{
  "arch": "pvt",
  "model": "self-supervised image encoder",
  "dataset": "photos of plants, animals and fungi (iNaturalist)",
  "train_examples": 155796,
  "image_size": 32,
  "crop_scale_min": 0.2,
  "horizontal_flip": true,
  "translate": 0.12,
  "color_jitter": 0.4,
  "method": "simclr",
  "norm": "rmsnorm",
  "norm_position": "pre",
  "activation": "swiglu",
  "mlp_ratio": 2,
  "head_dim": 64,
  "fused_qkv": false,
  "qk_norm": false,
  "layer_scale_init": 1.0,
  "parallel_block": false,
  "inner_norm": false,
  "drop_path": 0.1,
  "patch_size": [2, 2],
  "depths": [3, 6, 3],
  "widths": [80, 160, 320],
  "projector_hidden": 512,
  "projector_out": 128,
  "projector_hidden_layers": 2,
  "temperature": 0.3,
  "init": "torch_default",
  "residual_init": "scaled_by_depth",
  "optimizer": "soap",
  "beta2": 0.99,
  "lr": 0.0025,
  "beta1": 0.9,
  "shampoo_beta": 0.95,
  "eps": 1e-08,
  "precondition_frequency": 25,
  "max_precond_dim": 1024,
  "one_sided": true,
  "adamw_lr_other_params": 0.0014,
  "grad_clip": 3.0,
  "steps": 6800,
  "batch_size": 256,
  "epochs": 11.2,
  "lr_schedule": "linear",
  "final_lr_fraction": 0,
  "warmup_steps": 200,
  "weight_decay": 0.2,
  "adamw_weight_decay_other_params": 0.05
}
Rows from block 5, named by matrix and row number. Rows with one number belong to one attention dimension. Each number is 128 + 24 x the weight over the matrix's rms, rounded and kept within 0 to 255. All counts start at 0.
# q: attention query (model.blocks.5.attn.q.weight, 128x160), inputs 0-159
# k: attention key (model.blocks.5.attn.k.weight, 128x160), inputs 0-159
q.87 [ 99 137 122 111 109 120 120 164 128  71 114 121 159 138 168 108 107 128 125  89 127 139 103 147 149 120 133 134 146  96 142 104 136 114 121 122 142 142 143 118 151 103 135 120 131 157 165 135 145 121 133 139 125 136 152 131 118 160 169 111 136  87 146 145 143 111 140 119 139 119 157 132 106 163 138 121 157 162 141 120 142 117 131 130 128 117 161 166 150 141 136 114 106 103 121 111 108 167 146 100 161 117 128 150  96 129 144 130 143 148 129 160 113 162 128 118 100  98 124 107 115  88 116 137 155 143 109 168 115 115 128 130 152 146 128  91 149 116 154 140 192 146 147 158 130 129 144 132 106 134 135 130 134 151 166 102 125  97 112 124]
q.88 [127 152 128 117 176 165 166 137  79  98 149 106 139  90 109 131 148  89 126  43 160 160 101 144 134 145 108 139 144 133 129 153 132  71 122 129 140 175  95  68 122 118 144 102 118  84 130 125 121  73 106  66 135 144 153 113 138 145 122 112 153 108 100 105 104 108 137 148 146 163 141 124 162 117 116  89 146 118  99 118 133 142 107 154  96 159 124 136 116  93 135 156 111 137 135 123 136 126  79 100 142 160 135 127  98 120 147 162 142 153 136 101 145 101  79 103 139 116 125 141 115 135 117 137 146  99 137 129 103 155 118 102 101 127 158 160 132 148 182 155 135 150  95 117 156 141 147 103 157 103  44 134 111 147 116 131 104 151 137 116]
q.89 [135 129 121 137 186 152 145 132 110 159 138 149 112  93 132 164  62 145 160  89 112 110 138 132  99 131 121 138 132 135 115 114 120 118 114 151 131 133 119 165 119 144 107 111 122 135 125 172 133 142 123 111 132 145 123 120 100 129 136 138 106 115 132 112 118 118 146  96 130 153 107 151 128 125 116 146 139 112 150 162 124 120 106 132 140 142  99 126 107 139 132 115 136 127 129 126 161 117 131 144 110 141 133 116 132 100 131 163 111 113 121 143 135 132 111 109 148 133 106 150 129 164 100 123  95  86 117 124  90 144 149  95 131 144 119 125  91 126 157 101 117 104 120 134 141 144 123 151 108 138 131 127 116  93 123 127 110 170 110 133]
q.90 [134 138 106 141 189 124 103 163  70  98 158  97 128 137 108 147 166 133 148 103 137 138  96 122 133 142  76 140 137 121 148 179  93 106 139 136 120 104 133  75 121 146 154 132 140  88 146 133 161 145 111 132 156 108 136  98 102 162 127 124 155  84 130 116 133  85 110 129 105 128 137  90 147 148 125 128 111 155  78 106  94 140 103 135  96 128 119 134 121  96 134 124 129 147 126 148 143 150  94 125 162 147 130 155 115  86 151 127 129 155 140 119 148  83  98  94 146 120 136 119 119 169 137 120 137 137 118 148  90 139 119 123 117 123 151 140 152 136 142 109 133 124 124 111 147  79 137 135 143 135  62 117  95 150 116 122  95 156 153 149]
q.91 [130 119 133  79  92  93 127 100 141 125 116 100 133 179 128  80 192  99  98 127 171 130 130 161 143 143 165 146 120 118 162 156 134 137 131 123 140 141 158  58 116 107 141 119 164 112  90  48 120  96 120 160 130 101 137 166 133 128  76 137 195 151  88 169 105 146  69 149  90 179 129  92 144 120 130 109 104 132 120  99 157 108 152 138 133 109 164 144  95 137 112 142  59 129  86 113  88 122 128 121 127 137 123  99 147 139 102  62 134 140 115 113 133  80 149 169 114 120 132  93 103  88 119 140 127 155 172 133 166 134  70 152 132 135 130 173 100 123  77 150 125 142 126 186 103 142 145  89 152 110 107 163 102 102 128 138 135  70 165 116]
q.92 [102 104 140 140 127 149 111 159 141 148 130 106 131 151 114 126 130 108 122 136 118 168 122 121 130 129 108 140  89  90 159 132 125 173 111 127 129 118 106 115 146 112 125 156 117 101 121 123 151 130 116 138 120 110 126 138 131 119 162  91 138 100 126 109 113 128 132 127 153 110 144  93 135 134 112 103 126 133 102 153 156 133 110 151 125 107 157 148 109 140 144 137 124 129 126 141 147 148 124 127 140 146 155 143  94 143 132 163 143 107 121 123 146 119 121 113 133  89 118 117 100 145 143 104 118 140 162 159 124 100 130 110 109 162 152 143 140 147 112 128 138 142 141 109 100 124 116 163 147 158 133 113 111 147 118 125 130 161 169 133]
q.93 [165 138 140 115 126 126 131 127 114  98 123 118 110 159 101 126 183 129 120 153 132 121 158 177  85  75 104 121 127 155 103 183 130 131  86 117  98 125 135 151 121 156 173 118 105 114 107 104 121 124 146 123 122 132  96 132 148 102 106 117 142 157 128 170 128 114  93 156 136 145 123 102 124 104 153 125 120 116 115 123 106 127 141 125 123 140 148 116 118 144 127 155 126 153 148 147 124  93 119 127 132 153 102 118 160 101 128  99 119 129 100 108 118 117 127 141 107 162 144 131 117 140 113 169 115 110 145 124 112 155 135 147 140 125  87 158 119 111  92 125  85  81 187 126 154 117 102 138 126 117 165 140 152 139 110 145 121 129  99 125]
q.94 [130 101  99 161 140 161 154 139 112 174 121 144 136 129 151 112 101 130 152  98 131 149 122 106 109 188  72 167 153 155 123 155 137 102 120 139 158 153 122 137 122 150 179  88 133 128 133 151 113 118 128 103 136 127 128  78 101 169 153  90 114 125 130  85  85 156 127 122 104 110 129  96 121 149 115 125 121 151 158  82 151 172 143 126 154  81  78 179 114 150 154 109 137  96 134 147 155 140 143 168 137 152  75 159 117  95 117 133 136 121 135 116 163 172  72  95 158 103 144 151 119 174 133 151  90 129 100 141 171 100 142 107 105 108 133 116 146 147 142 118 118 124 121 127 100 138 152 148 137 107 110 128 113 126 111  88 112 139 169 140]
q.95 [140 119 115 145 135 141 136 128 133 109 142 183 146 126 108 136 112 136 175 126  96 139 116 123 112 141 107 132 136 157  85 123 132 119 157 112 105 144 129 158 114 137 105 143 155 127 139 150 171 143 147 128 121 134 128 114 127 124 161 109 120  87 132 129 128 146 179 117 136 125 164 165  83 143 100 172 131  96 153 131 101 135  93 135 126 124 134 133  95 125  98 112 159 118 137 142 143 101 119 151 137 123 147 135 148  99 117 130 109 126 122 124 138 153 119 137 140 122 135 106 115 142 162 129 106 118  99 116  83 130 155 112 120 121 172 113  98 116 139 134 111 119 101 110 122 124 118 134 124 146 123 155 109 129  98 100 127 150 126 167]
q.96 [143 126 153 142 143 166 121 131 115 175 131 113 134 114 142 116 140 102 144  81 166 172 101 128 178 143  81 159 131 110 168 146 131 152 110 139 152 155 132 117 130 130 171 118 122  88 127 138 157  80 109 120 137 140 144 114 139 157 123 123 158 108  91  93 118 142 139 106 130 154 149 117 131 134 108  82 136 159 134  89 159 149 156 156  72 135 102 148 147 119 150 139  97 169  97 156 176 168 154 142 146 166 107 169  86 138 127 137 145 135 138  93 160 161  66 106 140  83 137 112 144 148  89 102 103 111 165 110 156 113 154 124  87 127 164 123 133 178 132 163 145 148  77 131 123 136 142 107 143 141  92 107 124 155 142 107 118 142 186 114]
q.97 [ 99  98 158 104 138 138 126 181 119  87 155  87 121 130 160 150 126 100 166  96 163 163 122 113 140 121  85 150 151  81 172 101 151 127 119 112 168 172 155  88 131 114 100 133 146  95 176 135 183 150  81 115 153  99 134 128 128 166 147 129 160  96 107 105 130 122 130 113 126 132 130 110 147 146  88  94 114 131  85 113 127 126 133 169 114  96 156 145 138 110 158 119  97 155  80 124  88 178 120 118 179 155 139 134  85 122 136 141 143 113 167 150 165 143 126  99 148 110 123 117 128  94 141  93 144 136 117 167 152 140 108 115  86 144 175 127 136 137 150 121 129 178 116 102 108  91 149 116 158 162 120 104  81 154 165  97 147 125 182 154]
q.98 [127 113  99 129 117 110 137 143  86 109 169 124 110 134 119 125 128  93 161 127 131 131 122 128 141 118  92 126 114 110 140 149  89 150 141 115 162  96 126 103 150 122 101 108 122 128 168 158 126 145 104  54 170 105 122 121  97 148 117 152 144  90 134 132 147 127 104 157 152 131 142 118 145 130 136 119 142 123 122 131 139 131  98 135 113 122 121 129 115  96  92 128 118 128 116 122 103 161 109 101 167 147 143 169 121  97 166 126 127 145 134 170 132  95  74 112 133 114 110 138 149 116 112 132 160 150 129 126 137 132 139 118 112 125 133 134 146 118 156 117 127 121  96 136 148  98 114 109 123 112 108 118 118 161 129 114 124 109 143 161]
q.99 [131 122 130 157 115  97 110 118 154 105  72 163 119 105 153 131  95 142 129 148  96  88 164 120 107 148 173 118 152 157 101 109 165 107 119 142 105 126 141 190 116 141 167 100 138 154 140 144 128 100 146 125 134 138 107 140 123 159 128 147 136 138 175 119 162  96 137 144 111  84 146 177  97  90 119 153  93 101 131 129 128 118 128 116 169 107 121 157 148 155 172 105 125 113 137 110 124 145 128 104 133  94 105 114 165 114  95 103 123 107  95 119 114 180 129 169 147 122 158 133 174 111 125 127  98 144  68 105 132 145 122 136 166 156 129 109 108  94 123  96 128 113 171  90 119  87 119 137 102 169 158 152 152  80 116 123 143 102  97 120]
q.100 [129 134 119 120 175 127 161 126 126 111 139 186 140 110 136 153 101 148 182 108 107 124 118 102 138 156 107 122 139 160 115 125 117 123 144 136 148 125 122 154 120 165  94 139 114 145 152 180 136 144 151 133 122 140 142  93  93 158 152 119  89  78 125  82 162 142 182 120 135 115 121 154 133 129 145 141 151 134 108 140 129 133 121 155 127 126  90 123 121 141 127 117 122  99 169 124 132 141 135 159 150 127 135 145 121 128 116 149 132 126 151 128 134 170  80 133 101 112 172  96 165 151 141 148 131  75 128 120 150 102 174  96 130 104 151  76 145 134 148 106 169 122 108 128 125 107 127 132 118  96 115 117 158 168  97  95 116 123 135 204]
q.101 [133 120 156 133 136 118  80 101 133 130 123 178  90 141 119 160 158 125 112 110 112 103 157 136 100 130 136  89 153 136 126 140 100 105 144 144  89 179 128 131 127 158 124 108 143 125 129 135 116 124 150 149 124 130 149 167 135  59 141 158 126 136 114 176 163 136 125 107 119 137 109 160 157 124 109 145 126 117  75 152 132 115  95 128 144 115 111 110 122 116 122 102 152 157 130 119 109 105 136 118 128  95 126 137 146 133 161  92 133 142  96 122 107 135 127 150 135 121 135 145 143 129  95 138 168 135 130  87 105 140 121 135 153 185 141 168 131 120 156 120  71 152 127 161 162  93 165 145 148 144 147 125 128  85 114 156 112 135 112 147]
q.102 [148 148 125 124 152 153 140 108 113 133 127 137 114  89 126 148 157 144 128 106 134 140 127 146 129 145 107 145 169 132 105 152 128 159 158 110 115 160 109 123 141 133 121 146 125 119 135 109 154 161 130 132 119  95 115  96 180  99 150 144 144 143  92 145 112 149 158 113 146 135 124 129 131 115 120 128 103 109  99 132 134 131 115 105 103 165 115 132 120 124 127 111 118 121 126 124  92 100  83 119 114 154 150 119 118 137 133 147 158 125 130 120 156 126 100 123 144 123 129 143 128 152 120 127 147 148 163 121  95 133 102 141 110 135 165 121  98 151 135 162 113 133 119 116 156 126 139 118 163 113 111 118 138  94 115 173 123 165 132 151]
q.103 [142 146 111 139 171 102 101 107 137 103 113 177  94 131 130 118 128 159 108 109  85  92 133 126 104 107 116  94 155 152  98 150 101  79 103 159  56 171 109 148 122 124 128 105 115 146 107 123  60 111 175 118 114 179 148 121 138  96 147 138 152 113 150 143 154 128 136 110 106 144 138 147 137 106 160 170 123 109 111 136 148  95 104 130 150 151 130 146 155  94 181  93 138  91 154 131 155 106 103 117 101  92  99 112 159 116 127 138 116 112  80 104  95 172 129 155 139 135  92 151 141 136 115 102 142 138 108 107  97 132 107 127 157 142  91 126 112 102 144 107  92 142 170 115 136 121 124 135 102 138 168 132 149  89 137 153 124 139 101 143]
q.104 [131 108 132 119 118 118  91 114 151 136 112 108 144 126 134 104  76 115 159 145 105 112 124 131 101 142 163 104 134 121 111 101 130 115 157 134 151 124 153  96 144 166 139 111 139 126 117 144 122 132 103 131 122 141  98 120 119  92 125 157 117 172 128  91 135 143 108 127  90 162  99 157 175 112  99 160  86  89 117 149 115 115 141 112 180 113 115 141 121 116 109 107 134 121 130  91 117 115 113 155 125 127 139 139 148 110 104 121  84 112 153 126 113 131 157 156 152 139 154 118 125 101 127 139 135 166  79 117 159 156 101 134 135 182 122 105 131 126 132 116 101 123  85 130 126 137 175 151 139 128 103 135 144 154 115 140 128  86 118 153]
q.105 [125  88 151 125 164  95 130 150 103  82 170  90 100 129 111 130 124 124 135 125 149  94 115 129  95 133 129 138 118 142  95 120 131 113 118  96 113 102 172 138  95 142 113  98  95  96 141 100 163 154  88 115 137 116 125 118  85 156 125 135 130 106 132 139 134 103 107 133 125 148 123 106 159 150 116 138 109  95 133 134  97 104  99 133 137  92 109 134 119  91  83 108 128 111 111 131 112 152  92 143 174 119 146 137 133 119 139  83 119  78 133 113 128 128 130 109 121 130 128  94 113  93 116 128 134 169  93 154 107 144 129 139 126 133 126 131 116 116 138 121  79  68  92 136  87 119 156 144 108 151 129  99 113 155 120  78 134 150 113 159]
q.106 [135 123 169 135 139 122 112 130 135  85 101 168 114 151 106 133 124 134 133 172 133 100 135 170 110 127 140 130 149 125 137 126 126 146 143 141 101  82 132 133 100 140 119 119 136 115  88 164 129 139 115 162 134 124 106 120 166 139 109 156 128 157 131 141 125 114 149 102  96 112 116 144 149  92 137 170 100  79 148 140 137 144 115 128 156 102 137 139 107 146 116 118 147 113 134  98 112 102 136 138 103  91 143  93 149 123 141 116 108 111  86 116 119 128 139 144 149 176  96 103 108  85 132 115 116 134  94 102  72 154 112 144 103 148 105 166 130 117 123 112 116 125 174 118 125 117 154 101 124 137  98 123 150 118 139 140 145 148  91 166]
q.107 [135 132 106 167 144 183 103 123 132 132 112 142 152 122 148  84  85 108 125 140  89 124 134 161  97 128 118 115 125 135 120 147 117 125 119 131 108 157 118 138 141 151 177 130 132 158 127 142 109 107 146 129 123 126 118  97  93 112 166 110  82 142 165 125 113 113 132  98 150 107 162 134 125 172 120 169 121 125 150 149 113 160 145 132 135 124  91 143 130 143 109  96 150 111 164 176 176 128 139 159 111 136  82 127 135 164 142 119 112 124 118  97 123 170 117 111 124 107 124 139 132 208 135 139 115 133 108 154 103 103 112 110 121 148 118 100 134 127 126  89  85 118 161 120 104 136 121 158 120 104 142 138 123 119 117 129  99 145 103 144]
k.87 [139 118 131 101 133 138 137  94 132 150 128 159 121 113 118 138 146 115 161  83 162 163 111 116 128 134 140 162 129 116 157  99 173 134 143 118 142 127 141 129 109 142 109 134 147 122 131 130 101 150 126 189  96  97  74 148 139  95  89 127 131 163  88 102  92 175 109 140 101 132  91 120 140  99  98 125 108  83 125 130  98 130 142 140 131  95 116 113 120 124 105 160 119 136 115 118 144  75 134 169 133 147 132  80 167 131  92  94  98 114 142 159 136 121 148 145 129 113 155 119 135 104 139 154 118 118 162 140 152 131 150 138 139 127 170 128 102 126  95 145 118 117 106 133 106 141 122 125 180 135 105 128 144 140 102 154 153 140 151 132]
k.88 [106 102 120 131 101 126 128 147 144  86 143 144 149 130 123 114  91 140 171 135 164 160  90 134 137 134 149 146 121  96 149  67 156 156 151 100 144  90 173 118 143 139  98 126 128 121 170 188 153 185  87 161 103 128 139 124  87 125 124 168  78 145 179 115 115 159 168 154  87  96 114 140 128 109  84 154  99 137 188 166 131 167 155 136 150  87  98 171  84 145 118 118 107 116 125 110 123 156 128 202 129 125 156 134 114 107  80 126 118 145 171 173 126 121 140 149 163 169 152 116 180 146 147 168 108 113  97 142 153  99 132 101 140 144 190  92 122 122 106 124 125  75  92 120 147 117 181 132 142 109 111 111 128 148 139  80 125 123 177 163]
k.89 [111 132 121 160 114  98 107 147 122  93 113 109 135 171 151  80 111 141 138 122 149 125 128 139 129 101 122 121 134  99 145 117 110 120  93 169 113 123 118 106 105 104 166 123 133 121 154 119 131 124 129 102 122 105 174 130  87 162 123 131 107 108 119 155 156 126 102 123 123 152 167 123 147 153 178 123 135 139 138 105 131 147  98 127 121 148 112 157 124 136 131 103 137 129 115 105  95 176 113 109 123 147 116 140 126 125 132 114 158 167 119 160 130 138 136 142 133 113 110 116 105 118 144 130 140 131 119 114  98 124 138 179 158 122 107 117 128 132  93 143 130 127 110 102 116 103 129 110  98 115 126 148  87 100 153 125 106 122 144 119]
k.90 [140 124 124 118 147 107 124 117 143 108 147 183 131 126 120 148  88 125 133  97 183 124 142 122 123 120 138 160 124 135 141  98 150 164 176 114 124 102 136 175 112 149 116 104 111 104 125 162 123 141 122 138 109 108  80 136 112 130 123 132 132 100 129 126 101 134 149 120 105 126 102 146 132 123  93 137 108 126 120 148 104 158 163 126 133  85 137 161 128 105 151 127 117 129 119 110 113 116 131 194 101  98 177 101 127 122  81 112 130 116 144 146 145 122 142 138 155  99 158 106 157 147 137 160 132 117 115 136 146  84  85  90 101 119 135 129 103 109 130 133 159 115 126 136 117 110 139 105 181 124 109 125 108 100 153 121 130 163 149 156]
k.91 [133 146 116 151 161 148 109 133  94 123 172 177 121  98  95 144 133 122 123 139 104 124  80 117 143 124 105 113 124 149 113 141 115 128 142 121 116 131 138 122 146 152  97 150 129 115 119 174 159 116 137  83 140 149 102 125 112 107 136 134 131 119 163 110 135  89 162 121 168 100 127 192 129 104 134 150 155 126 109 133 151 125 130 145 149 142 138 100 132 122 152 127 143 108 177 135 182 118 160 130 160 144 158 159 119 103 155 173  99 142 170 125 103 119  93 130 101 129 149 142 174 136 128 156 147 100 151 119 111 133 159  86 126  76 142 134 155 115 168 123 175 136 143 104 127 130  78 117 125 112 108 107 176 188 112 126 112 147 105 155]
k.92 [127 137  91 133 135  97 173 119 139 122 139 130 122 132 100 160 128 103 125 128 138 129 155 177 140 136 166 147 170 154 125 114 162 107 159  96 169 104 112 133 122 155 119 115 112 124 117 152 135 139 116 124 146 123  86  98 162 175 128  79 117 136 138 129 143 117 120 118  96 126 139  96 124 107 115 156 118 114 167 154 116 143 151 123 145 115 114 118 109 113 144 126  98 117 130 121 109 112 142 152  90 110 128 100 164 116  80 127 129 141 126  98 144  95 163 145 154 141 158 117 145 160 102 140 117 104 106 167 128 119  91 139 155 124 115 106  67 122  87 122 129  98 136 163 112 119 147  86 141  95 110 108 123 115 107 131 139 115  70 145]
k.93 [117 150 136  95 135 129 125  98  95 142 112  91 172 126 107 122  99 116 130  98 153 118 102 118 145 167 126 139 129 118 119 124 124 117 139 143 149 129 135 103 137 101 113 134 125 136 125 156 139  80 110 110 141 109 146  96 140 143 122 141 152 110 139 109 135 125 158 139 146 140 128 124 155 149  97 104 132 156 147 126 149 133 134 134 123 149 157 138 131 106 167 119 130 110 134 104  95 144 128 120 127 123 165 127  90  85 139 158 124 155 126 103 143 104 111 122 142  95 163 109 160 123 105  97 165 146 142  99  99 125 111 116  95  67 121 162 136 139 161 150 120 143 137 142 154 145 152 134 175 135  94 140 100 115 155 110 144 106 130 140]
k.94 [ 97 153 134 142  70 111  65 201 149 104 134 129 124 133 109 157 146 114 102 132  95 102 113 159 131  95 183  87 125 103 116 147 105 118 109 135 108 123 145  88 142 116 126 151 113 151 162  99 128 129 150 181 113  93 145 142 135  98 117 102 107 113 132 176 131 110 126 124 136 121 164 105  93 129 148 156 122 125  47 151 132  85  95  93 118 169  88 113 154 115 111 114 135 177 104 130 131 158 142 106  96 103 106 101 123 177 151 130 110 151 117 156  77 140 160 148 121 129  82 117 105 155 164 103 166 152 104 110  96 130 148 143 151 168 135 130  95 117 107  94 129 175 141 142 114 126  97 145  81 147 160 119 106  83 140 166 104 135  88  81]
k.95 [116 124 119 154 118 121 110 138 162 150 132 132 135 174 158 132 143  96 119 121 136 111 143 161 125 118 155 132 117 105 144 119 128  61 108 159 127 150 174 119 146 127 166 132 136 148 109  95 102 110 125 121 115 141 131 138  83 141 115 126 121 131 130 134 124 140  88 117 140 140 135 141 139 126 126 109 119 134 114 139 122 141 131 126 161 126 114 122 123 108 117 118 124 161 115 115 139 139 162 109  93 104 100 128 131 180 137 123 112 141 131 154 122 119 151 122 107 114 101 141 141  91 129 131 121 111 136 149 130 131 139 125 150 120 119 130 143 130 118  96 115 178 123 150 129 124 132 125 107 144 126 127  75 115 130 151  91 132 120 114]
k.96 [117 136 129 127 116  60 127 133 142  80 180 108  99 124 114 148 118 142 160 158 140  95 113 103 124 120 196 144 154 149 114  80 169 121 151  65 166 127 183 131 106 148  88 146  98 121 157 144 168 175 125 147 151  82 118 147 142 135 109 115  79 136 146 126 123 115 141 133 114  99 116 157 118 142 144 177  88  94 112 158 115 139 150 118 138 111  93 159 126 131 126 142  90 138 138 103 145 130  97 180 122 135 173  80 163 101 122 136 127 100 139 169 129 120 160 137 113 156 163 119 158 139 178 153 148 130  95 132 110 121 126 143 128  97 153 111 118 113 103 118 120 120 120 119 111  93 132 106 160 102 128 113 163 110 118 141 145 147 132 113]
k.97 [156 106  99 125 134 115 143  95 144 110 149 163 145 131 121  98 125 158 155 161 147 121 161  94 131 130 147 126 144 136 166  84 185 136 119 129 133 129 148 131  95 132 119 136 101 121 139 113  98 173 141 141  86 119 116 142 134 136  91 142  99 146 141 132  91 138 116 114 139 112  92 127 159  97 131 127 115 119 140 141  74 146 167 129 131 109 132 145 133 131 102 167 125 124 158 103 140 113 142 143 107 133 136 103 176 132 115  99 147 124 154 148 115 128 140 141 142 126 140 101 134 133 158 161  89 101 129 136 124 111 109 112 126 124 111 127 121 122  97 142 146 123 131 127  94 120 103  93 147 117 134 141 144 158  86 127 112 130 146 150]
k.98 [126 142 105 136 140 133 125 107 135 110 146 165 157 150 137 114 140 134 127 145 180 116 172 101 119 115 127 141 107 125 179 114 171 111 112 105 109 105  90 134 109 160 108  96 119 105  99 162  98 147 142 165 112 142 135 126 114 130 120 111 113 124 139 107  74 154 107 120 116 122 126 149 151 134 123 119 100 140 151 133 103 143 140 132 128  87 115 168 142 141 131 162 127 146 104 122 155 113  82 155 148 153 145 105 111  90  95  79 144 134 148 116 150 139 162 120 160 145 152 146 135 115 143 168 106  95 127 129 131  84  73 100 108 127  94 136 127 130  58 145 135 112 124  98 128 134 136 141 182 111 131 116 124 127 157 152 128 174 160 130]
k.99 [110 129 146  98  82 152 117 152  99 168  79 127  89 125 150 136 205  92  67 129 113 104 129 150 133 150 111 103  61  90 131 172 107  93  98 158 141 184 137  66 164  86 153 167 150 162 153  62 110 145 157 122 126 127 151 152 128  98 115 157 154 136 116 146 110 153 105 132 153 138 135  73  92 130 138  88 139 143  96 115 180  75  96 122 106 155 152  84 138 127  67 148 130 162 103 140 121 123 144  71 132 110  74 143 132 207 194 118 114 158  82 153 104 128 118  94 111 128  99 102  74 100 156  77 125 161 157 114 110 125 146 156 120 134 109 179 121 142 116 119 143 156 123 149 133 128  78 140 104 129 115 150  87 145 137 168 122 114 135  89]
k.100 [ 79 100  95 147  96  74 113 159 173 135 139 126 160 178 131 100 135 122 157 101 148 136  99 155 112 107 173  97 108  90 173  98 126 138 135 100 148 133 164 105 163 125 134 147 124 159 116 115  78 141 115 181 112 126 142 124 143 146 122  91  99 127 101 123 133 140 102  86 106 117 136 119 121 120 145 151  88 127  97 148 109 108 121 134 177 108  77 166  98 159 118 125 125 131 112 105 121 158 143 113 134 109 107 128 142 164 122 112 158 113 146 142  92 139 188 175 150 102 128 159 114 130 135 136 125  95 116 175 187  96 125 168 165 172 166  87 103 125  41 162  93 169  93 171 104 131 164 164 146 155 153 122 154 130 131 136 158 117 121 113]
k.101 [140 125 144 120 113 110  92 144 106 125 129 109 144 191 131  91 141 121 147 134 154 108  80 138 160 105 129 126  94 104 127 114 125 110 103 174  87 153 147 153 102 103 133 141 124 116 126 135 153 162 106 152 110 118 133 144 123 178 104 109 122 127 122 145 102 145  96 142 166 147 149 123 106 160 127  86 139 144 139 113 132 142 115 134 146 141 150 158 125 123 139 149 163 121 127 118 113 151 150 132 116 147 126 149 123  79 115 122 131 123 122 141 124 166 149 115 110 124 142  92 117  79 146  97 137 150 138 111 137 110 128 131 108  68 114 128 153 122 110 183 131 140 129 109 152 149 117 135 109 179 122 125  91 170 180  86 149 161 159 112]
k.102 [124 119 115 160 135  91 107 147 159  81 137 170 145 118 124 106 111 121 109 136 119 113 138 137 156 129 139 113 120 140 126  97 108 132 128 132 117 112 177 182 151 150 161 131 144 137 154 135 137 120 149 133 127 149 135 122 109 134 133 140 113 117 161 129 162 116 133  91 135 113 140 116 131 123 106 157 111 148 154 133  91 135 163 108 126 102 119 141 151 135 133 146 107 132 139 140 137 133 119 146 139 111 132 143 121 142 103 137 125 124 174 105 104 155 125 148 112 112 162 100 164 127 158 139 139 136  95 139 179 164 137 106 121 151 133 119 154 124  97 162 115 127 125 131 131 116 129 124 130 115 135  90 130 161 140 112 102 105 138 172]
k.103 [136 119 133 112 110 149  83 129 120 179 103 112 107 163 119 114 134  54 113  99 140 100 148 142 163 115 143 136  91 100 125 126 138 144 118 167 147 152 141 102 153 107 154 136 155 137 162 141 148 128 146 111 138 118 129 116 110 133 128 132 151 140 106 147 120 150  82 137 157 130 123 125  99 134  91 109 148 145 134 104 138 122 127 102 136 157 164  81 133 117  97 159 124 112 100 158  92 166 159  99 139 133 111 146 124 166 170 112  89 153 111 100 108 109 102 129 109  93 132 112 108  90  88 108 136 173 140 115 158 132 167 108 106 143 115 137 155 109 134 130 153 139 103 154 144 162 128 129 133 130 148 149  59 165 140 121 129 104 142 136]
k.104 [138 138 123 143 145 144 158 127 112 121 117 109 129 125 121 140 132 149 143 137  85 151 132  89 110 139  80  97  87 134 106 159 118 116  72 136 101 148 120 143 107  81 124 144 104 113 134 106 129 132 166  91 155 167 164 116 117 134 144 140 117 128 146 150 132 109 123 141 180 122 134 132  64 129 171  97 161 119 103 109 140 106  94 139 117 154 151 119 161 146 124 126 149  99 169 129 138 141 116 111 176 157 109 158 102 132 120 162 103 137 130 146 121 116  76 115  90 151  60 161 137 132 123 120 130 105 160  87 134 151 147 103 126  98  90 147 158 122 154 128 132 144 147  92 133 125  94 139 105 131 155 178 145 146 113  85 102 145 116  98]
k.105 [158 151 123 100 164 106 112 107 128 148 110 133 150 132 149 116 131 153 100 116 166 127 139 119 133 145 137 130 118 125 141 129 122 115 129 133 103 141 130 151 124 149 164 137 131  90 128 129  90 129 114 136 128 127 145 155 117 130 106 159 129 128 141 100 104 110 110 100 133 115  55 169 174  79 153 139 100 139  99 122  96 132 131 140 110 127 137 115 128 104 143 155 104 126 141 106 114  98 127 143  88 127 133 107 141 164 118 131 120 154 151  97 124 129 117 122 139 130 107 111 158 112 120 143 157 140 131 115 151  89 133 131  97 101 113 121 168 121 115 101 121 139  93 143 120 145 142 115 160 130 120 109 109 148 132 194 131 133 186 134]
k.106 [108 107 103  97 126 119 138 137 112 126 140 116 119 125 131 137 133 132 129  78 115 132 168 121 110 131 117 136 123 140 119 118 117  97 126 151 147 120 119 144 111 106 151 141  88 140 150 118 114 130 110 112 107 123 122 119 115 105 144 138 125 113 138 160 129 135 118 139 136 164 107 141  98 145 129 101 166 165 137 127 128 125 139 150 132 122 181 108 113  99 140 154 141 129 126 152 104 119 112 134 144 109 137 130 113 120 144 119 103 164 133 139 149 105 103 133 159 138 112 162 101 141 120 126 127 119 151 130 124 138 158 122 140 116 134 136 123 104 154 115 141 158  87 130 135 174  98 156  91  97 144 153  68 114 126 123 135 130 142 133]
k.107 [136 169 150 116 110 144 130 126 126 167 107 117 148 161 132 166 139 134 157  89 136 110 113 141 145 123 169 103 158 110 121 142 130 142 134 144  99 130 112 129 100 105 121 141 155 116 131  83 137 108 128 174 146 108 143 145 160 116 159 148 156 117 133 135 121 136 105 107 152 139 149 163 132 122 143 130 141 120 106 113 129 106 103 102 108 165 119 125 148 109 154 115 138 158 121 126 129 119 137 123 109 132 117 125 120 129 138 138 161 120  84 118 143 135 143 136  98 144 117 118 129 137 137 117 164 145 137 128 116 104 141 154 156 128 118 148  89 146 126 138  96 155 141 100 104 132 117 132 120 150 149 132  96  80 141 141 132 140 120  86]